A small image FSQ autoencoder, trained from scratch: 6300 steps.
Rows from block 15 of the encoder, named by matrix and row number. Rows with one number belong to one channel. Each number is 500 + 50 x the weight over its row's rms, rounded and kept within 0 to 999. All counts start at 0. Numbers have three digits each. After the name is the row's rms in percent of the matrix's.
# convs0: first 3x3 conv (encoder.blocks.15.convs.0.weight, 288x288x3x3), inputs 144-151, a 3x3 kernel for each
# convs1: second 3x3 conv (encoder.blocks.15.convs.1.weight, 288x288x3x3, transposed), outputs 144-151, a 3x3 kernel for each
convs0.105 117:551547501484475514497486473551481545484443496487532564527466517512494534503465488511472478477486452521519491492544483482604482466535519557509495448575500457525449514519529497310492564455517500540505543511484480560493
convs1.105 143:521534525467606553533564547512513558535439494456501507486476508490487507496517514487495482443564521525451542489496502493506498540510513515469454541463482524527494463515542533401498500551535545524501439441507480479551
convs0.106 096:418509515512497513514470383487477460519543520470609488499533488460453503468433512562538573511562511561585412494511559385470513509513505512479575461542542420585520484418447461464455470506442507539427513544488515506480
convs1.106 102:476475507619514415468484478476587510516509449499475520436424561547510456417500534473381352443464499514468526479490508502533412463454500521432410505514494545443467424438477480427516498542497486538426370427498475420512
convs0.107 097:539463535424496527356475524505580547496465513534483469510437669443468558449505491557464522554530502563508550444482465483449595491455528485499487409500540498465534488502479460443459545467498455544457433390500537495542
convs1.107 099:531408479554508505382540497429515481535461505543389531407447549510506484486547474460521517448671442503490547627444507498509482510591504457456533522536424561448426588527432611463525587461546435427518531420508473503501
convs0.108 089:504478469475545486521514410518464489477520491514487492421536511427589514538466548457519513500424509467475530501510472548560507438518596476499539513449494567528549457469532427531480487431480498499468491523504415480487
convs1.108 097:544611487549549530432515478535516468538507501505406459412539483530461541528512551406472489493392381441471427662499460462531480561546540431519420561461402545449502467559530439471575545499550506567574578635419551599558
convs0.109 098:464480414502397484480526411430448458445483538528469505562525544492469525489423484512444516449494506513434483550438598490430540442547478443519547545481535565459485561490469538453516519500460549486566518482502481478529
convs1.109 097:450412389556540444486471513532518509549537533481551539541498499548489389529513580502507564530404547513441496422506464452543506535528567501565456476480564509495504544535500420439568581536429468491511576413437486460468
convs0.110 109:523573553533662396484482498479433487482497539512441492531507434532519467483501448514516530490543528530525493548561381560478475528497478519473468528417541506587491454517562568431457563523530524477510500457495507479491
convs1.110 096:526516453442480523534482549477474537497530492498466524536562586433501510493470491503507534509489532465561595450488502465530524496507568506450480458518522475468506527464428448466501500520546362515397418468529494546539
convs0.111 098:464429568517416585574470516472524464448435469467440547568513493517496442509497453463520461478501476493556404507499447534482562638677440545512469397433544380510423525426503519589521484524490569517525462492524486550557
convs1.111 103:404475536579608542485386541502510465538491526501415495519401493443552558485504535472546483467497518502534477444439535510518471455399478598578423503544477503530487569485456505411498523470487522465421522507610470465580
convs0.112 100:510435518465547574449507530471525505550478454527532523543488504477507516497455444519532504526549553545442463517542463469552470525464524459491510493523500502515497526502540535550493471504467449605435408429523523521543
convs1.112 095:499516435585508465589577551480482497528487422485526593492446486449431492518553493521500498534567555506510501502531548466504449470534503485459472510516527432493525468448551467432574524501526479514549517503432512481415
convs0.113 097:474527516512459470453559504435412545495457476402532567601537464531512525498449488513467574487490477429419427569516470372520464597594569396495449497595596550433512511547500565544484467456442481519515513454505483505462
convs1.113 098:460570539440554618427506491569501483472554461463484473498557420462446471508470421454446476517478477580512475548509500502577473503515534434508490572493532508503515437494529523523471532476546528382506471556510547545491
convs0.114 094:521597409574424440473560474479490520476532516444470439449458536466479499428345543563486609434469503473463475479501511525486494432573489522561506468456534514553617465449550463479555449508516458466559476549469459417443
convs1.114 109:466537490629511543528532477555487408434520511540424441522541510576565497542438492561631512492496430496492446490551517520570487556483517546435494573468496551495520486507568486530459517556501498429496429446615530564510
convs0.115 095:482497501429438483545489493538495554495510470454518491507490589429451505500463407486520497514472529422526513519591419484514527419447554499540525536401477527480519577556519532403401426550512468443576573543518445501541
convs1.115 095:442409517573533442505520496470533451463433541491538504528543482478479588606512538526535487509516474501409537516474437518456468470447473482496432439484526479531586581526478491423542390499508511545480467395536463502535
convs0.116 102:547535492573348493548414460479461559424514519493461528482571485467510582428475493490522479482526572448571446424493481558568539439521516523496442535493566520522475508513476480501315565512471455566528537387495452512471
convs1.116 099:578431452593448560478434511460512521517537522498585523516505502484435522468522545469495491563484510515440511503526534500516579519504491482467469436596515548564474503478483549373492558424532522486513553482562488482441
convs0.117 092:578579545586613461519464646489403541461401455524498507539548548463429495411447469474536441549518461580549552408471427487451502513588479543540461487497560547497508473508454553558506532460536545474482445445503569550503
convs1.117 091:429546430389532548510530603476459553498550571477537545524502522512571492550487455492508649490562468449421482445426468462495457542511477463512500416443558473525466581539447507510464490463542539586640514504445450574513
convs0.118 102:565486491462547522504561427516416559525519577522480581488481539471432515510466544442476527491365339502483455452482583484532392554456420467490469577501443480457573504454549475569399463516568509506437562553400579495524
convs1.118 098:548471455467505489646490514444477448512460494494416490578519489408535509575497563514481457467517512475549452483597542376528546567506434473484405453386542523527556595528439459463505544490474459602561461442520493508484
convs0.119 098:536476447515510506494458441472466493486538536528428464481540546486539535468526477494534477459394520511514515500490519549525567468550455432509547353409515495478566525494503506525569453414475581457458479568472479495451
convs1.119 100:377506524525368395490548499460548530508523482473463509537464483486480500478540554501451379578487462497569493556511522452476534513422404509548505515419516470504518546544536466514444541457518531588409569556512521558573
convs0.120 108:486461480460502513480583485460460482422441489573597484564510546491492456472469465404516473423410516497500473464542515493525512493411533570498481472525538518438568424451567514480569466492464546514438508475468537420485
convs1.120 095:472572563536434557480457527496460459505514521499492460481553564533588481469457481472411445467392452542486447518472504581496491526442504541483448555509568470533592526480472439444474494559578500541562478422462499572476
convs0.121 102:573459592562513402458444457538465552357475480498480527499575527508479510431531501530508516544455492569525500434490559519526532476441460451491560546451529528424428463520467422486458492533503469470494505458463459464499
convs1.121 104:424430551446438527471513568435505507521460442451479477558479503514481521478495502519381454435432480482522477538484466515504517546481522429543530499477431468576527550525539425560471558469547495462473515562578538555519
convs0.122 106:492498436476454635571566574494447541464543528411485570506459509543481509553496425598504516528445464451455425537545583537483533462456537509558461558546362470453560451465469508539507431489476521480559528516453442439440
convs1.122 108:484560486324505543499494389487479529525453524543464425540478508478511499487533519582450401405577439493547497576501505427546480637532509475513492472518490526462583532498526527495494517474519538517451442440539575605463
convs0.123 107:484503498481488455561490477516578489558486496529524515530509469504555465570448528503431442454381478547456467416503534519425542526480522475603505433468526464445546465464446488565488435523545488468422494465480483437501
convs1.123 095:480424522604565434457509503529431478489465479437498493545506515555571508491529468419449573497489596510401584560532496470530557487537556458498498510461470451494529451556546402432495570498527471460453585561523490557585
convs0.124 109:500549507514509478450486506479477388520560509519479506508567577429534510492532512456490499496380509551468532446554535536428581545429521475502534553360507494553538451570513522509528472510570588424522483449488550486494
convs1.124 096:490463542512473579434491509459446516508526603495506533503504454500571505495479529496507588512548544534494562606502519493480540586566404426508478486508448407407445465470431511571489493517515555514515547346538524454532
convs0.125 097:540414524420558588511532614460524520470532475503459518514487510492525489495594482530520490485462489482506564529523484453498444546447482508496485515418642464484502458505480449524514514450512492475486426515628513494617
convs1.125 100:537430441509412478468501542467497464465480476505528566453498424446589514521491490465565428501511429540587458493427530492427533493502524436540537584493539419528472429534449501528407473532503569461420598514401495593464
convs0.126 098:558593505467571590474441395455460502428463447559492433502527473523531506464415497524560528571503507486563522480468493517437518501562547504500547516544553590544476487521443475488436499455378487486496541565468467561541
convs1.126 094:440473486485482395447431575459511512458550429500474555503589500542480460495448535485463471505568505492590543499526479428475459462555567503517499529567593492525425572522470476507498531528461538527507544600539568446517
convs0.127 090:533483465567396516547552540431555585423530404593426541505471480461399468479432473449508494616470500469488498452559454504533549516515501465480516426560532489483422437567544492637551444595525490497503383452458461527583
convs1.127 102:609532525555562370455534462506479481488467441476491475494439493521451515570478467552472498517587478480469482487521483530550494447541551485445514509485492449462408469521546509416541513439506526533543454597479546506448
convs0.128 093:453514454531636507504565492499513499484497502550507474468434495531461371589510513584548547569502627525586527558499427496543471527514524515535505576422597412460541482510481485549508498491496550560565666636518445595526
convs1.128 098:494535508439631524374491451486614456460506545487518513463502534499447498467489466485449590548405583526416490550502479521591498484435468485578526567520509581600521522488520569438569474519492437531452498380501431396413
convs0.129 100:519461453499548467548403449511581472490428480531537529498535413519461386490510516440455492474569575440605464495475484486492470539478557509475540501497387568517492494497581494585482482430493488549556572472495540526473
convs1.129 103:496436627469502442481511596445477541544524431466471511496582540552495498516455447482548542469479464610479505560474541526513498505476540539488496524485553510563580492548577512502478428483554576597537463540590466472503
convs0.130 095:416547549452443557457412425408478456530557433518456465477536513604575516497515534464499460427541399539506483485472413388524451447537585555471550555494480508534574534536478481502530514422549480486475477580434472499539
convs1.130 102:560506438518509528547541466452468549545530501558501426562438523446439479509482511459468509450556472479456520546475476471435530541527450519544484530451545537518626410522459513457482454480433556583429611589493441619451
convs0.131 104:515469453577419467518477489431509457492549488514509492486486435503515553434534509457414497538462390503565435441565486496439497506485539509495510499524516468532517473508469499436472431548482554519498338396430449573469
convs1.131 100:498535473498484560472428482531565507529533505539479466488473489498521528394479502435508440502482444526465436471461508534508444517518528434590457556551638514470428498634388518445385550474497562491477455325396493484430
convs0.132 096:477559417495519468497542568511485477496544511544492481513538553565512494526565462587516560628476518527511477473597494545520485556559516554459527539467523489415389615413539565476534424507501467521459446447479456492547
convs1.132 089:525435490584495507520546496507427484498530506442490546460443537470482490553501524456581512523568455535427548576548446501525591441528537450453495500458454492399513518575551497546427451599453489521583506557529498578469
convs0.133 095:512543547518437503512577524487483456595431515508431532485458495533425505476522498482502501462463460439494537532449535464415416452402474537546482483376523481462451477481541469454478524570491455515512464493495499554527
convs1.133 098:420575461530520451534532524489619599522581424495532555490529492463453568544432454511431501556497545613456516494483485452426456512525568517475557505501538520527457548476417587545512517469548534553576439449466546528473
convs0.134 099:563476521513578521563507518534543500444533543453490473441541447500623517459518451457480470485516496505511464430581493446510499449452461457549469494401424546502450447444540469495454491538460596526503451435443477565571
convs1.134 100:499590460468559544472425541502555501551597527488452493416577486545513489519458550450484521396415412508463438466464496507556542453504514543476486518495510447453457534437577451438446480513499530519468464396532506562547
convs0.135 088:530436451358420471525522525418525531496560521506501478472554444464477547438527436426446490419424320549578442471443483380469566555522537547533509516454527443542430508458499467514485508539503569447512525378517486502469
convs1.135 096:495594496567445559495407477461492462546482505514507506491436558542494525511542486594514477450315469523521459504506520575439459492519468488524557561445524567567623525522502478582541480639487619549504485429462484535536
convs0.136 079:425335431566636468510606491423476501417460479494494537509503439493521552574521513444452494472518552409481514452282352544476394532490528481540466441394550472479464469388433508493501532530568468564552519486522528516532
convs1.136 098:497536526469492471508461597534536465593581492556590570378465529354362417515503470508614538619617529478440527533411457466424489457480523506476464483410417375359401501474510525506503521546519476523547493586636466447556
convs0.137 101:549530505459447476528551542464462437424527448548496515499471436519502512557457570482475488514558488545469431512519466539544557497490561459541531552535559459529504568444496466400427456499456471528481535486438514554459
convs1.137 102:578489555556452459519381519489576446421494545494472486450488466475469513510492525394486542477514597550551489544469464520459463582564495440480519441551539515404510572455492498574471583568471509490497565340422431472504
convs0.138 096:439547520470446414438505446465446476562488516430486527491515573546471406579500498500539493457487468464522468587512453530535477570486488513395502466465448448509419545496521446508487485591439560476474494540528440495547
convs1.138 095:563456539390432490397502553520524488515562493467580418570383519479445462574532517492513411550580521490498540575507523497500500534513482522522486627436491481437530583475501470426500447435540557576650429540576422481538
convs0.139 094:479509585459476623554409504406570501442483492585532514569435537483592460533544391519440494496514563505559390492435595590489424476485387535500434496520515441468511565469586380565510482507474463543472559485517495518512
convs1.139 093:477494502452551513480545538506497525490505542444428447578508481451523470566522506461512441499455456536514529504448519515525578599421501518474491488546575456606604539480564540559616520558512563454517522572466465532483
convs0.140 105:477560477474486427550496524512543472526505514496513478468502499493453574536468504523532561423542504493512444484401515497504470478547520489438482513590499520505507444551458509568481489574466528495502520508433519480498
convs1.140 108:510446553464394527434556433464562451533456464530538561441462510484464417533488548464543526465524542478449491550541439450484519514476469483541509468516420514434517540416473596340470445498439520489438557306528480472510
convs0.141 103:509489553561364507445400550510509527559577531508516442485496466509516563479419532472428513461450444609540487566492439531482465518544516490442558526574454513584392483449504552459474473469542581560451543546445513512431
convs1.141 098:482488404460432507518487529509480481494501519432457469541467452513552497473485470451558555466542420498462479474466528468440572494493555515488467532549496534469516494384477507439457392510560460558473518498558481541478
convs0.142 104:515422499514517441479569434536556556458574614495425447505475550512479463488555498581551499497501478541453545481619507482630522547544440444383419523435443460467494512425437467422517518490568556593490471522525467570484
convs1.142 098:485516566462536444479515547509426519391570560432560458492498540483515519494546530460509543590537525524536584455460520493453480510439404528521451523472464470477493523425479459557544469465492499528522390609511519534570
convs0.143 089:529478454415338523621474553492497527553510548432413498486460503533435468496472469468511490478436416548483604456498478525568387554524496449441503435524455578512508479429559475445498504421510464531495464475549485531502
convs1.143 095:585472537461444539533492499581515479448429457435463459532486459499577535517421508521490471417468485536403528482502387449429441445566519476517515480513507551474518566517430517483493453507508627472472521479543555409454
convs0.144 102:552512500462498510496476472519470544491505489450511514513477579483542417421457511507557475534502455491505552479462540510511559461501579468547394498464518463517420482511492537454551563563507501383552535613512434575500
convs1.144 099:563455550553564476562554470503438510457502578507549540463481482472517493474526482426603537471441560530440496504561477479503507540490465517521441490548523505473557489471463355510492438536512446483463455350532544422445
convs0.145 100:525457478596444533456589535502420495532561481475524438484471453482484477503534514538462484499381485538510490527547519506509441472518475504464519433485542469449547481501397495475485525477429456456594405476499403471531
convs1.145 099:486464531527442415535416508501496507495549514454522436503511465513494481471502575457518507559600429519535479510547489529522491555493460469410578532583483508485495491555581544532548534611507515540351460461435471479449
convs0.146 103:434563468505443487500453563550423506446446471456578528531449473505494605490560605490495547600454535493492409551503501509519576461591554520556463554522436451472475553584543588537486512423524567474439568401411477410433
convs1.146 095:539485602338597528401639516462471553557493474508489516563559427487449467385503546515502560499482544522520483536477531583503534536519521540531482499559483473516416474618616533459474494473433469504487539527445504444552