{"encoder_arch": "resnet", "model": "image FSQ autoencoder", "dataset": "photos with spoken descriptions (Open Images, Localized Narratives)", "train_examples": 203450, "image_size": 32, "crop_scale_min": 0.7, "horizontal_flip": true, "translate": 0.12, "color_jitter": 0.1, "bottleneck": "fsq", "downsampling_factor": 4, "encoder_norm": "batchnorm", "encoder_activation": "silu", "encoder_depths": [4, 8, 4], "encoder_kernel_size": 3, "encoder_stem": "single", "encoder_avg_pool_shortcut": false, "encoder_widths": [96, 160, 288], "loss": "mse", "latent_channels": 4, "decoder_norm": "groupnorm", "decoder_activation": "elu", "decoder_weight_standardization": false, "decoder_widths": [48, 96, 192], "decoder_blocks_per_level": 2, "decoder_block": "basic", "decoder_attention": false, "decoder_upsampling": "pixel_shuffle", "levels": 7, "init": "lecun_normal", "residual_init": "zero_last", "optimizer": "soap", "beta2": 0.95, "learning_rate": 0.0014, "beta1": 0.9, "shampoo_beta": 0.95, "eps": 1e-08, "precondition_frequency": 10, "max_precond_dim": 1024, "merge_dims": false, "one_sided": false, "adamw_lr_other_params": 0.0014, "max_grad_norm": 1.0, "max_steps": 6300, "batch_size": 256, "epochs": 7.9, "lr_schedule": "cosine", "final_lr_fraction": 0, "warmup_steps": 120, "weight_decay": 0.1, "adamw_weight_decay_other_params": 0.05}
Rows from block 12 of the encoder, named by matrix and row number. Rows with one number belong to one channel. Each number is 128 + 32 x the weight over its row's rms, rounded and kept within 0 to 255. All counts start at 0. After the name is the row's rms in percent of the matrix's.
# convs0: first 3x3 conv (encoder.blocks.12.convs.0.weight, 288x160x3x3), inputs 8-15, a 3x3 kernel for each
# convs1: second 3x3 conv (encoder.blocks.12.convs.1.weight, 288x288x3x3, transposed), outputs 8-15, a 3x3 kernel for each
convs0.50 114 [129 166 126 100  92 160 116 142 113  76  89 108  76   0  73 180  66  83 157 108  87 160 183 164 178 159 169 104  77  91 114 142 105 105 111 114 161 107 110 170 137 204 148 116 156 134 113 136 116 110 106 114  87  87 187 170 143 124 120 125 177 116 128  98 159 114 131  94 103 116 115 126]
convs0.51 111 [133 130 135 132 127 141 175 115 119 143 170 166 246 114 142 163 187 110 139 174 176 113 140 135 159 143  99 154 118 148 118  64 134 179  93 124 154 133 139  87 118 149 135 139 142 141 124 127 151 150 126 123 136 111 133 151 171 169  81  83 116 141 106 144 110 135 125 138 116 130 138 141]
convs0.52 095 [148 126 142 114 122  92 117  78 130 102 132 117 156 152 135 120 232 181 124 163 132 129  75 142  99 156 113 129 101 103 158 117 120 151 116 115 115  92 121 111 153 107 113 162 129 101 140 122  92 112 121 134 160 170 144 111 211 153 145 137 155 167 183 125 119 139 135 123 120 214 128 132]
convs0.53 105 [175 103  51 171 182 106  91  91 149 114 103 180  96 105 157  43  85 125 118 112 137  81  93 121 109  98 161 119 134  76 136 133 114 140 136 133 144 132 141 121  81 147 129 151 128 111 161 131 143 131 119 128 104 147 131 109  59  63  48 204 130  47  72 127 150 111 120 125 168 116  93 123]
convs0.54 103 [148 147 157 100  66  92 192 150 137  96 181 162  79 128 173 145 200 172 141 147 118 104 139 118  88  99 116 120 144 175  90 181 148 163 114  90 175 131  77 122 147 147 166 124 142 135 124  93 167 164 101 162 156 113 106 118 117 130 106  76 121 134 117 115 163 104 136 146 147 144 138 100]
convs0.55 105 [134 165 157 128  29  97 151  75 119 150 229 128 164 127 164 129  99 200 109 101 134  97 106 134  88 111  89  68 107 119 126  90 124 140 123  68  98 161 123  77 122 124 163 116 152 153  70 122 138 101 146 116 107 124 138 107 109 185  77 132 105 123 179 121 121 151 123 120 137 148 108 126]
convs0.56 101 [149 171 134 135  63 109 113 145 155  89 122 178  80  64 132 142 144 132 126 123  67  98  82  69  76  43  90 140 179 162 144 160 154 132  95  80 181  95 143  87  98  84 112 114 104 164 110  90 122 126 117  78 119 125 129 133 155 144  80  94 170 173 154  98 152 154 137  70 161 141 135 141]
convs0.57 105 [123 158  96 150 182 109  61  39 124 103 100  99 108 151 132 157 119 131 105 140 131 150 108 173 144 100 113 111 146 143 146 202 192 146 219 155 163 142 179 139 107 153  89 153 128 124  99 118 128 142 107 119 120 141 126 120 142 116  75 110 133 150 212 153 107 123 133 146 139 161 114 152]
convs0.58 095 [ 78 113 128 132 166 188 130 153  97  95 122 144  88 135  98 138 160 137 151 151 125 134 174 126 136 142 152 125  56 123 142 123  82  85 122 102 140 102 147 159 144 150 144 150 108 108  94 128 125 116 136  77 137 126 129 164 147 102  99 138  98 105 103 136  96 135 152 137 142 116 135 147]
convs0.59 096 [127 123 146 179 120  58 107 112 146 113 165 135 108  92 128 135  86 146 146  70 136  97 100 168 151 125 171 185 168 170 108 151 164 158  99 125 116 170  94  93 153 149 142 160 107 122  82 137 133 144 119 151 132  88 117  76 164 159 120 100 139 106 104 138 163 122 106 145 153 109 127 120]
convs0.60 098 [145 138 166 183  98 143 139  96 140 134  88 114 170 133 171 110 120 112  41 149 154 104 133 138 153 128 142 109  36 120  75 116 218 115 210 192  90 218 194 110  61  43 127 130 143 158 155 122  52 114  70 144 101 196 110 115 167 121 141 138 123  80 148 161 118 113 128 127 150  90 165 119]
convs0.61 092 [115 101 120 163 100  90  99  98 115 118 174 113 121 121 109  88 116 129 144 101 176 118 110 180 119 190 220  83  69  66  83 117 136 109 200 123 176 168 208 172 171 123 119 180  91 183 167 157 177 188 116 110 121 127 127  80 128  99 103  68 142 117  86 156 147  93 127  95 138  97 103 123]
convs0.62 096 [134 151 147 117  92 150 148 139 117 130 123 145 143  54  60 116  48 171 171 120 112 159 136 100 118 129  68 135 120 121 140 164 122 145 114 120 164 131  97 100 150 109 137 147 168 163 123 133 132  98 128 140 184 154 110  28 120 108 138 128 155 120 177 164 123 116 181 141 150 182 117 122]
convs0.63 097 [171 187  93  92 149 144  63 102  88 112 184 124 107 110  88 192 118 149  60 107 117 126  79  96 119 118 157 120  93  73  88 153 114 150  95 133 123 167 187 134 106 158 119 121 121 141 126 148  99  62 155 123 128 155 136  88 166  87 108 143 166 116 113 119  76 111 105 164 174 146 107  83]
convs0.64 106 [ 89 106 121 135 140 142 159 179 145 101 199 119 126 255 175 129 103  65 178 108 118 124 136 140 120 131 136 141 105 125 142 130 137 160 111 140  92 151 139 138  94 111 154 138 162 128 138 117 132 118 135 114  83 107 140 140 163 112 124 152  93  97 131  83 148  88 116 160 131 124 138 110]
convs0.65 096 [121  13 131 137 219 134 101  72 112 112  70 119 146 170  92 140 197  91 160 117 125 159 147 160 143 126  81 105 139 158 118 105 115 122 105 130 117 131 148 124 150 123 127 111 127 103 124 112 170 121 133 131 114 132  99 121 161 146 135  96 144 123 116 170 113  88 153 144 166 157 119 113]
convs0.66 098 [ 96 124 165 137 131 149 144 179 122 108 133 157  66 192 175 107 210 137 166 125  76 150 169 165 120 114 141  99 124 119 129 182 109 142 138 118  57 133 108 135 175 112 146 134 150 164 152 131 101 127 162 130 138 120  80  86 121  87  99  94  79 106  79 131 145 165 115 142 141 145 130 116]
convs0.67 091 [104 147 124 164 134 124  98 147 139 114 190  58 155 201  83 158  72 140 168 129 160 130 112  75 144 119 116 162 108 161 147 175 143 131  94 131  99 135 124 109 159 139 109 121 126 132 125 131 146 152  88 119 150 111 146 149 111 123 135  92 173 120  82 150 184 134 103 123  12  97 143 118]
convs0.68 092 [112 115 125 127 128  71 148  98  73 156 155 158 142 172  96  95 199 119 164 133 186 134 139 136  96 127 116 185 156 144 148 119 134 114 135  99  70  92  72  78 138 134 149 135 117 177  44 152 132 104 101 109 104 103 122 112 117 169 151  96 166 130  68 169 188 175 147 121 143 125 145  95]
convs0.69 100 [108 189 118 122 103  88 141  89 160 105 108 162 126  68 160 106 146 140  66  61  81 140 115  99  95 160 147 112 111 148 107 156 142 127 139 124 123 129 123 135 130  80 118 128 115 132 173  49 149 136  81 117 170 140 108  56 213 109  81 150 105  99 134 112 120 116 121 104 191 144 159 134]
convs1.50 104 [149 159 122  55   5  89 140 114  47 157 132 110 105 163 103 126 113 137 160  98  93 126 167 166 117  83 140 133 121 149 125  85 124 109 172 111 126 147 200 103 136  61 114 126 128 140 113 204 103 147 130 131 116 159  56 125 162  74 202 116 171 120 178 155  94  80 114 180 118 123  93 131]
convs1.51 104 [153 113 145 113  65 135 188  98 100 130 122  80 118  97 180 154 109 171 120  53 142 133 123  75 119 140 177 173  75 107 111 137 158 154  38 115 113  97 148 101 158 139 126 158 132 138 108 151 188 104  88 175 122 168  50 178 136  87 165  97 119  93 159 155 142 145 183 168 111 114 120 111]
convs1.52 093 [223 138 108  92  88  90 125 139 156 169 115 106 109 165 133 126 146  97 108 139 122  78 160  87  93 112 107 151  93 196  72 102 174 103 164  73 129 153 135 167 164 106 184 134 126 125  97  95 159  89 113 152 139 186 123 178 120 103 143 126 140 131 117 142  56 163 102 115 143  65 121 130]
convs1.53 098 [112  58  94 168  99  15 183 117 121  73  82 171 167  97  72 110  96 122 127 142 115 139  90  78 149 142 154 180  29 138 214 180 131 170 128 140 143 137  65 132 142 103 108 137 124  64 118 136  27  93 185 119 101  55 127 145 191  71  75 117 146 126 110 111 127 146 153 130 153 183 149 140]
convs1.54 104 [173  90 109 111 127 185  99 184 128  92 158 102 161 128 144  95 108 130 128 172 124 185 114  73 161  69 118 189 142 119  69   0  96 106 107  77  88 137 137  85  98 164 121 154 147 122 165 161 168 198 156 156  97 141 110 125 113  95 195  85  78 100 128 154 145  82 187 135 122 106 108 103]
convs1.55 101 [ 76 144 100  84 131 115 100 100  81 112 100 111 162 168 160 128 138  94 110  94 133 149  94 106 168 133 126 126 179 132  83  94 165  90 120 162 124  65  90 122  86 190 134  96 193 155 115 127 100 228 118 151 100 159 158 131 107 110 146 154 181 112 101 119  76 123 174  73 152 117  79 126]
convs1.56 106 [143 167 145 102 205  80 106  70  72 112 110 109 205 174 140 111 184 180 183 136 108 132 143 138 116 107 129  36  63 154 150 166 136 100 100 129 132 139  90 109 112  87 131 125 131 120  82 134 151 141 141  99 132 166  74 154 146  98 168 130 182 150 122 102 137 119 145 147 139 103 135 155]
convs1.57 107 [150 150 116 124  97 100 129  70 153 139 114 114 108 142  88 159 140  93  94 190 115 159 126 105  93 174 127 139   2 100  92  65 150 186  99 147 127 110 164 167 193  47 108 175  91  99  94 120 180 162 129 131 160 145  91 255  76 128 160  92  88 181 136 138  72 110  59 144 114  81 152 138]
convs1.58 098 [172 202  80 126  66  80 166 153 118 106 146 179 197 143 143 152 192  87 103  97  77  65 158 100 171  93 121 103 142 143 240 132  94 169 134 122 113 119 169 149 171  99 163 146 104  88 101 123 146 159 113  81  89 145 143 113 189 128 168 155 147 131  55 114 203 140 160  78 134 186 110 137]
convs1.59 098 [112 162 104 149 208 124 113 134 127 151 147 113  92 119 168 136 102 129 122  49 126 133 116 171 136 129 162 119 161 112 131 255 123 111 163  90 219 181 146  89 152 180 125 121  14 110 135 122 110 174 191 121 185 127 114  51 130 118 117  83 150 166 104 136 174 150 107 110 174 134 108 152]
convs1.60 109 [ 96  96 129 138 180 143 136 192 142 176 117 104 128  74  84 128 184 130 149 186 141 149 108  74 151 130 128 101  95 182 114 148 178 161 150 146  79 100 109  90 128 124 185 143 182 124 103 100 139 138 166 160 105 113  79 154 117 110 105 158 118 115 134  90 171 197 140 162 174 151 144 122]
convs1.61 107 [ 98 104  83  95 141  70 172 160 134 114 171 150 132 155  98 202 162 137  74 139 105 170 151 102 215 105 113 150 176  75  97 182 126 160 117 100  54 116 118  95 162 150 146 151 158 145 130 128  25 119 155 101 154 141 111  55 190 151  93  71 118 101  64 133 200 193 147 177 103 163 120 122]
convs1.62 095 [117 116  59 173  66 197 109 127 132 130  75  99 152 194 113 109 102  97 109 145 179 152 128  70 108  69 127  46 171 137  30   0 195 106 152 142 152 146 128 132  37 132  74 138 118 147 167  77 147 198  80 130  69 165  91 180  98  82 145 114 101 148 120 132 109 190 137 137 168 151 196  94]
convs1.63 099 [152 155 172 178 180 140 105 184  93 131 176 145 117 154 124  89 134 129 168 129 148 132 115  90 200  94 118 113 164 159 170  84  79 139  95 102  93 133 119 133  80 121  82  74  74 144 150 104  71 106  78 111 143 163 126 110 164 144 106 114 168 184 114 112  96 101 189 129 147  85  77  50]
convs1.64 099 [164  90 135 124 147  94 114 136 133 148 111 127 155 153  61 137 105  87 167  98  94  69  40 115 184 127  81  83  92 168 139 197 117 116 106 142 132 141  74 193 225 148 152 149 182 124 158 102 155  89 121 188 197 162 141  97 128 172  66 146 146 166 113 142 117 167 116 124 144  90  72 158]
convs1.65 098 [100 128  72 102 155 110 135 144  81 123  96 104 124 134 164 141 130 145 152 113 106 109 115 230  74 160 146 131 117 102 195 229  47 129 154 146 126  77 147  26  78 183 160 105 129 108 102 152 119 166 163 145 167 144 107 148  88 139  79 155 132 102 131 148 107 171 128 113  68 154 166 144]
convs1.66 096 [135 104 102  53 172 202 117 158 182 155 124 120  77 126 123 164  61 109 126 134 136 125 126 109 124 120 141 121  88 132  74 136 187 164 113  77 110 132 151 158 133  64 188 161 100 139 117 156  77  95 180  51 156 171  98 112 166 153 115 106 115 158 133 141 155 138 154 144 180 190 125 120]
convs1.67 093 [158 199 121 124 150 138 141 123 147 199 104 113 111  83 137  71 120 159 103 124 103 105 106 101 117 138 115 169 152  89 123 115 183 165 142 151 146 193  80 145 158 119 179 174 162  67 151 107  83 121 119 151  89  90 108 113 117  89  83 132 122   2 125 162  96 141  43 116  92 126 120 185]
convs1.68 093 [188 136 125 171 121  99 159  85 110  93  89 134 110  62  88 140  90 118  89  58 145 159 130 107 115 144 107 161 170  84 193  16  63 120  43  61 214 141 148 144 173 166 142 136 168 125 124 149 155 158 172 131 174 165  93 132 167 110 115  81 167 165 129 133  96 161 137 135 157 132  82 176]
convs1.69 102 [ 36 124  72 124 148  75  57 111 183 100 158 149 150 154 108 121 129 157 109 127 174 111 173 127 108 157 149 107 171 151  94  98 154 179 120  53 137 135 107 146  57  99 146 141 109 171 180  60 139  64  95  57  72 160 153 147 135  76 217 142 168 142 106 148  85 124 155 189 179 165 119 117]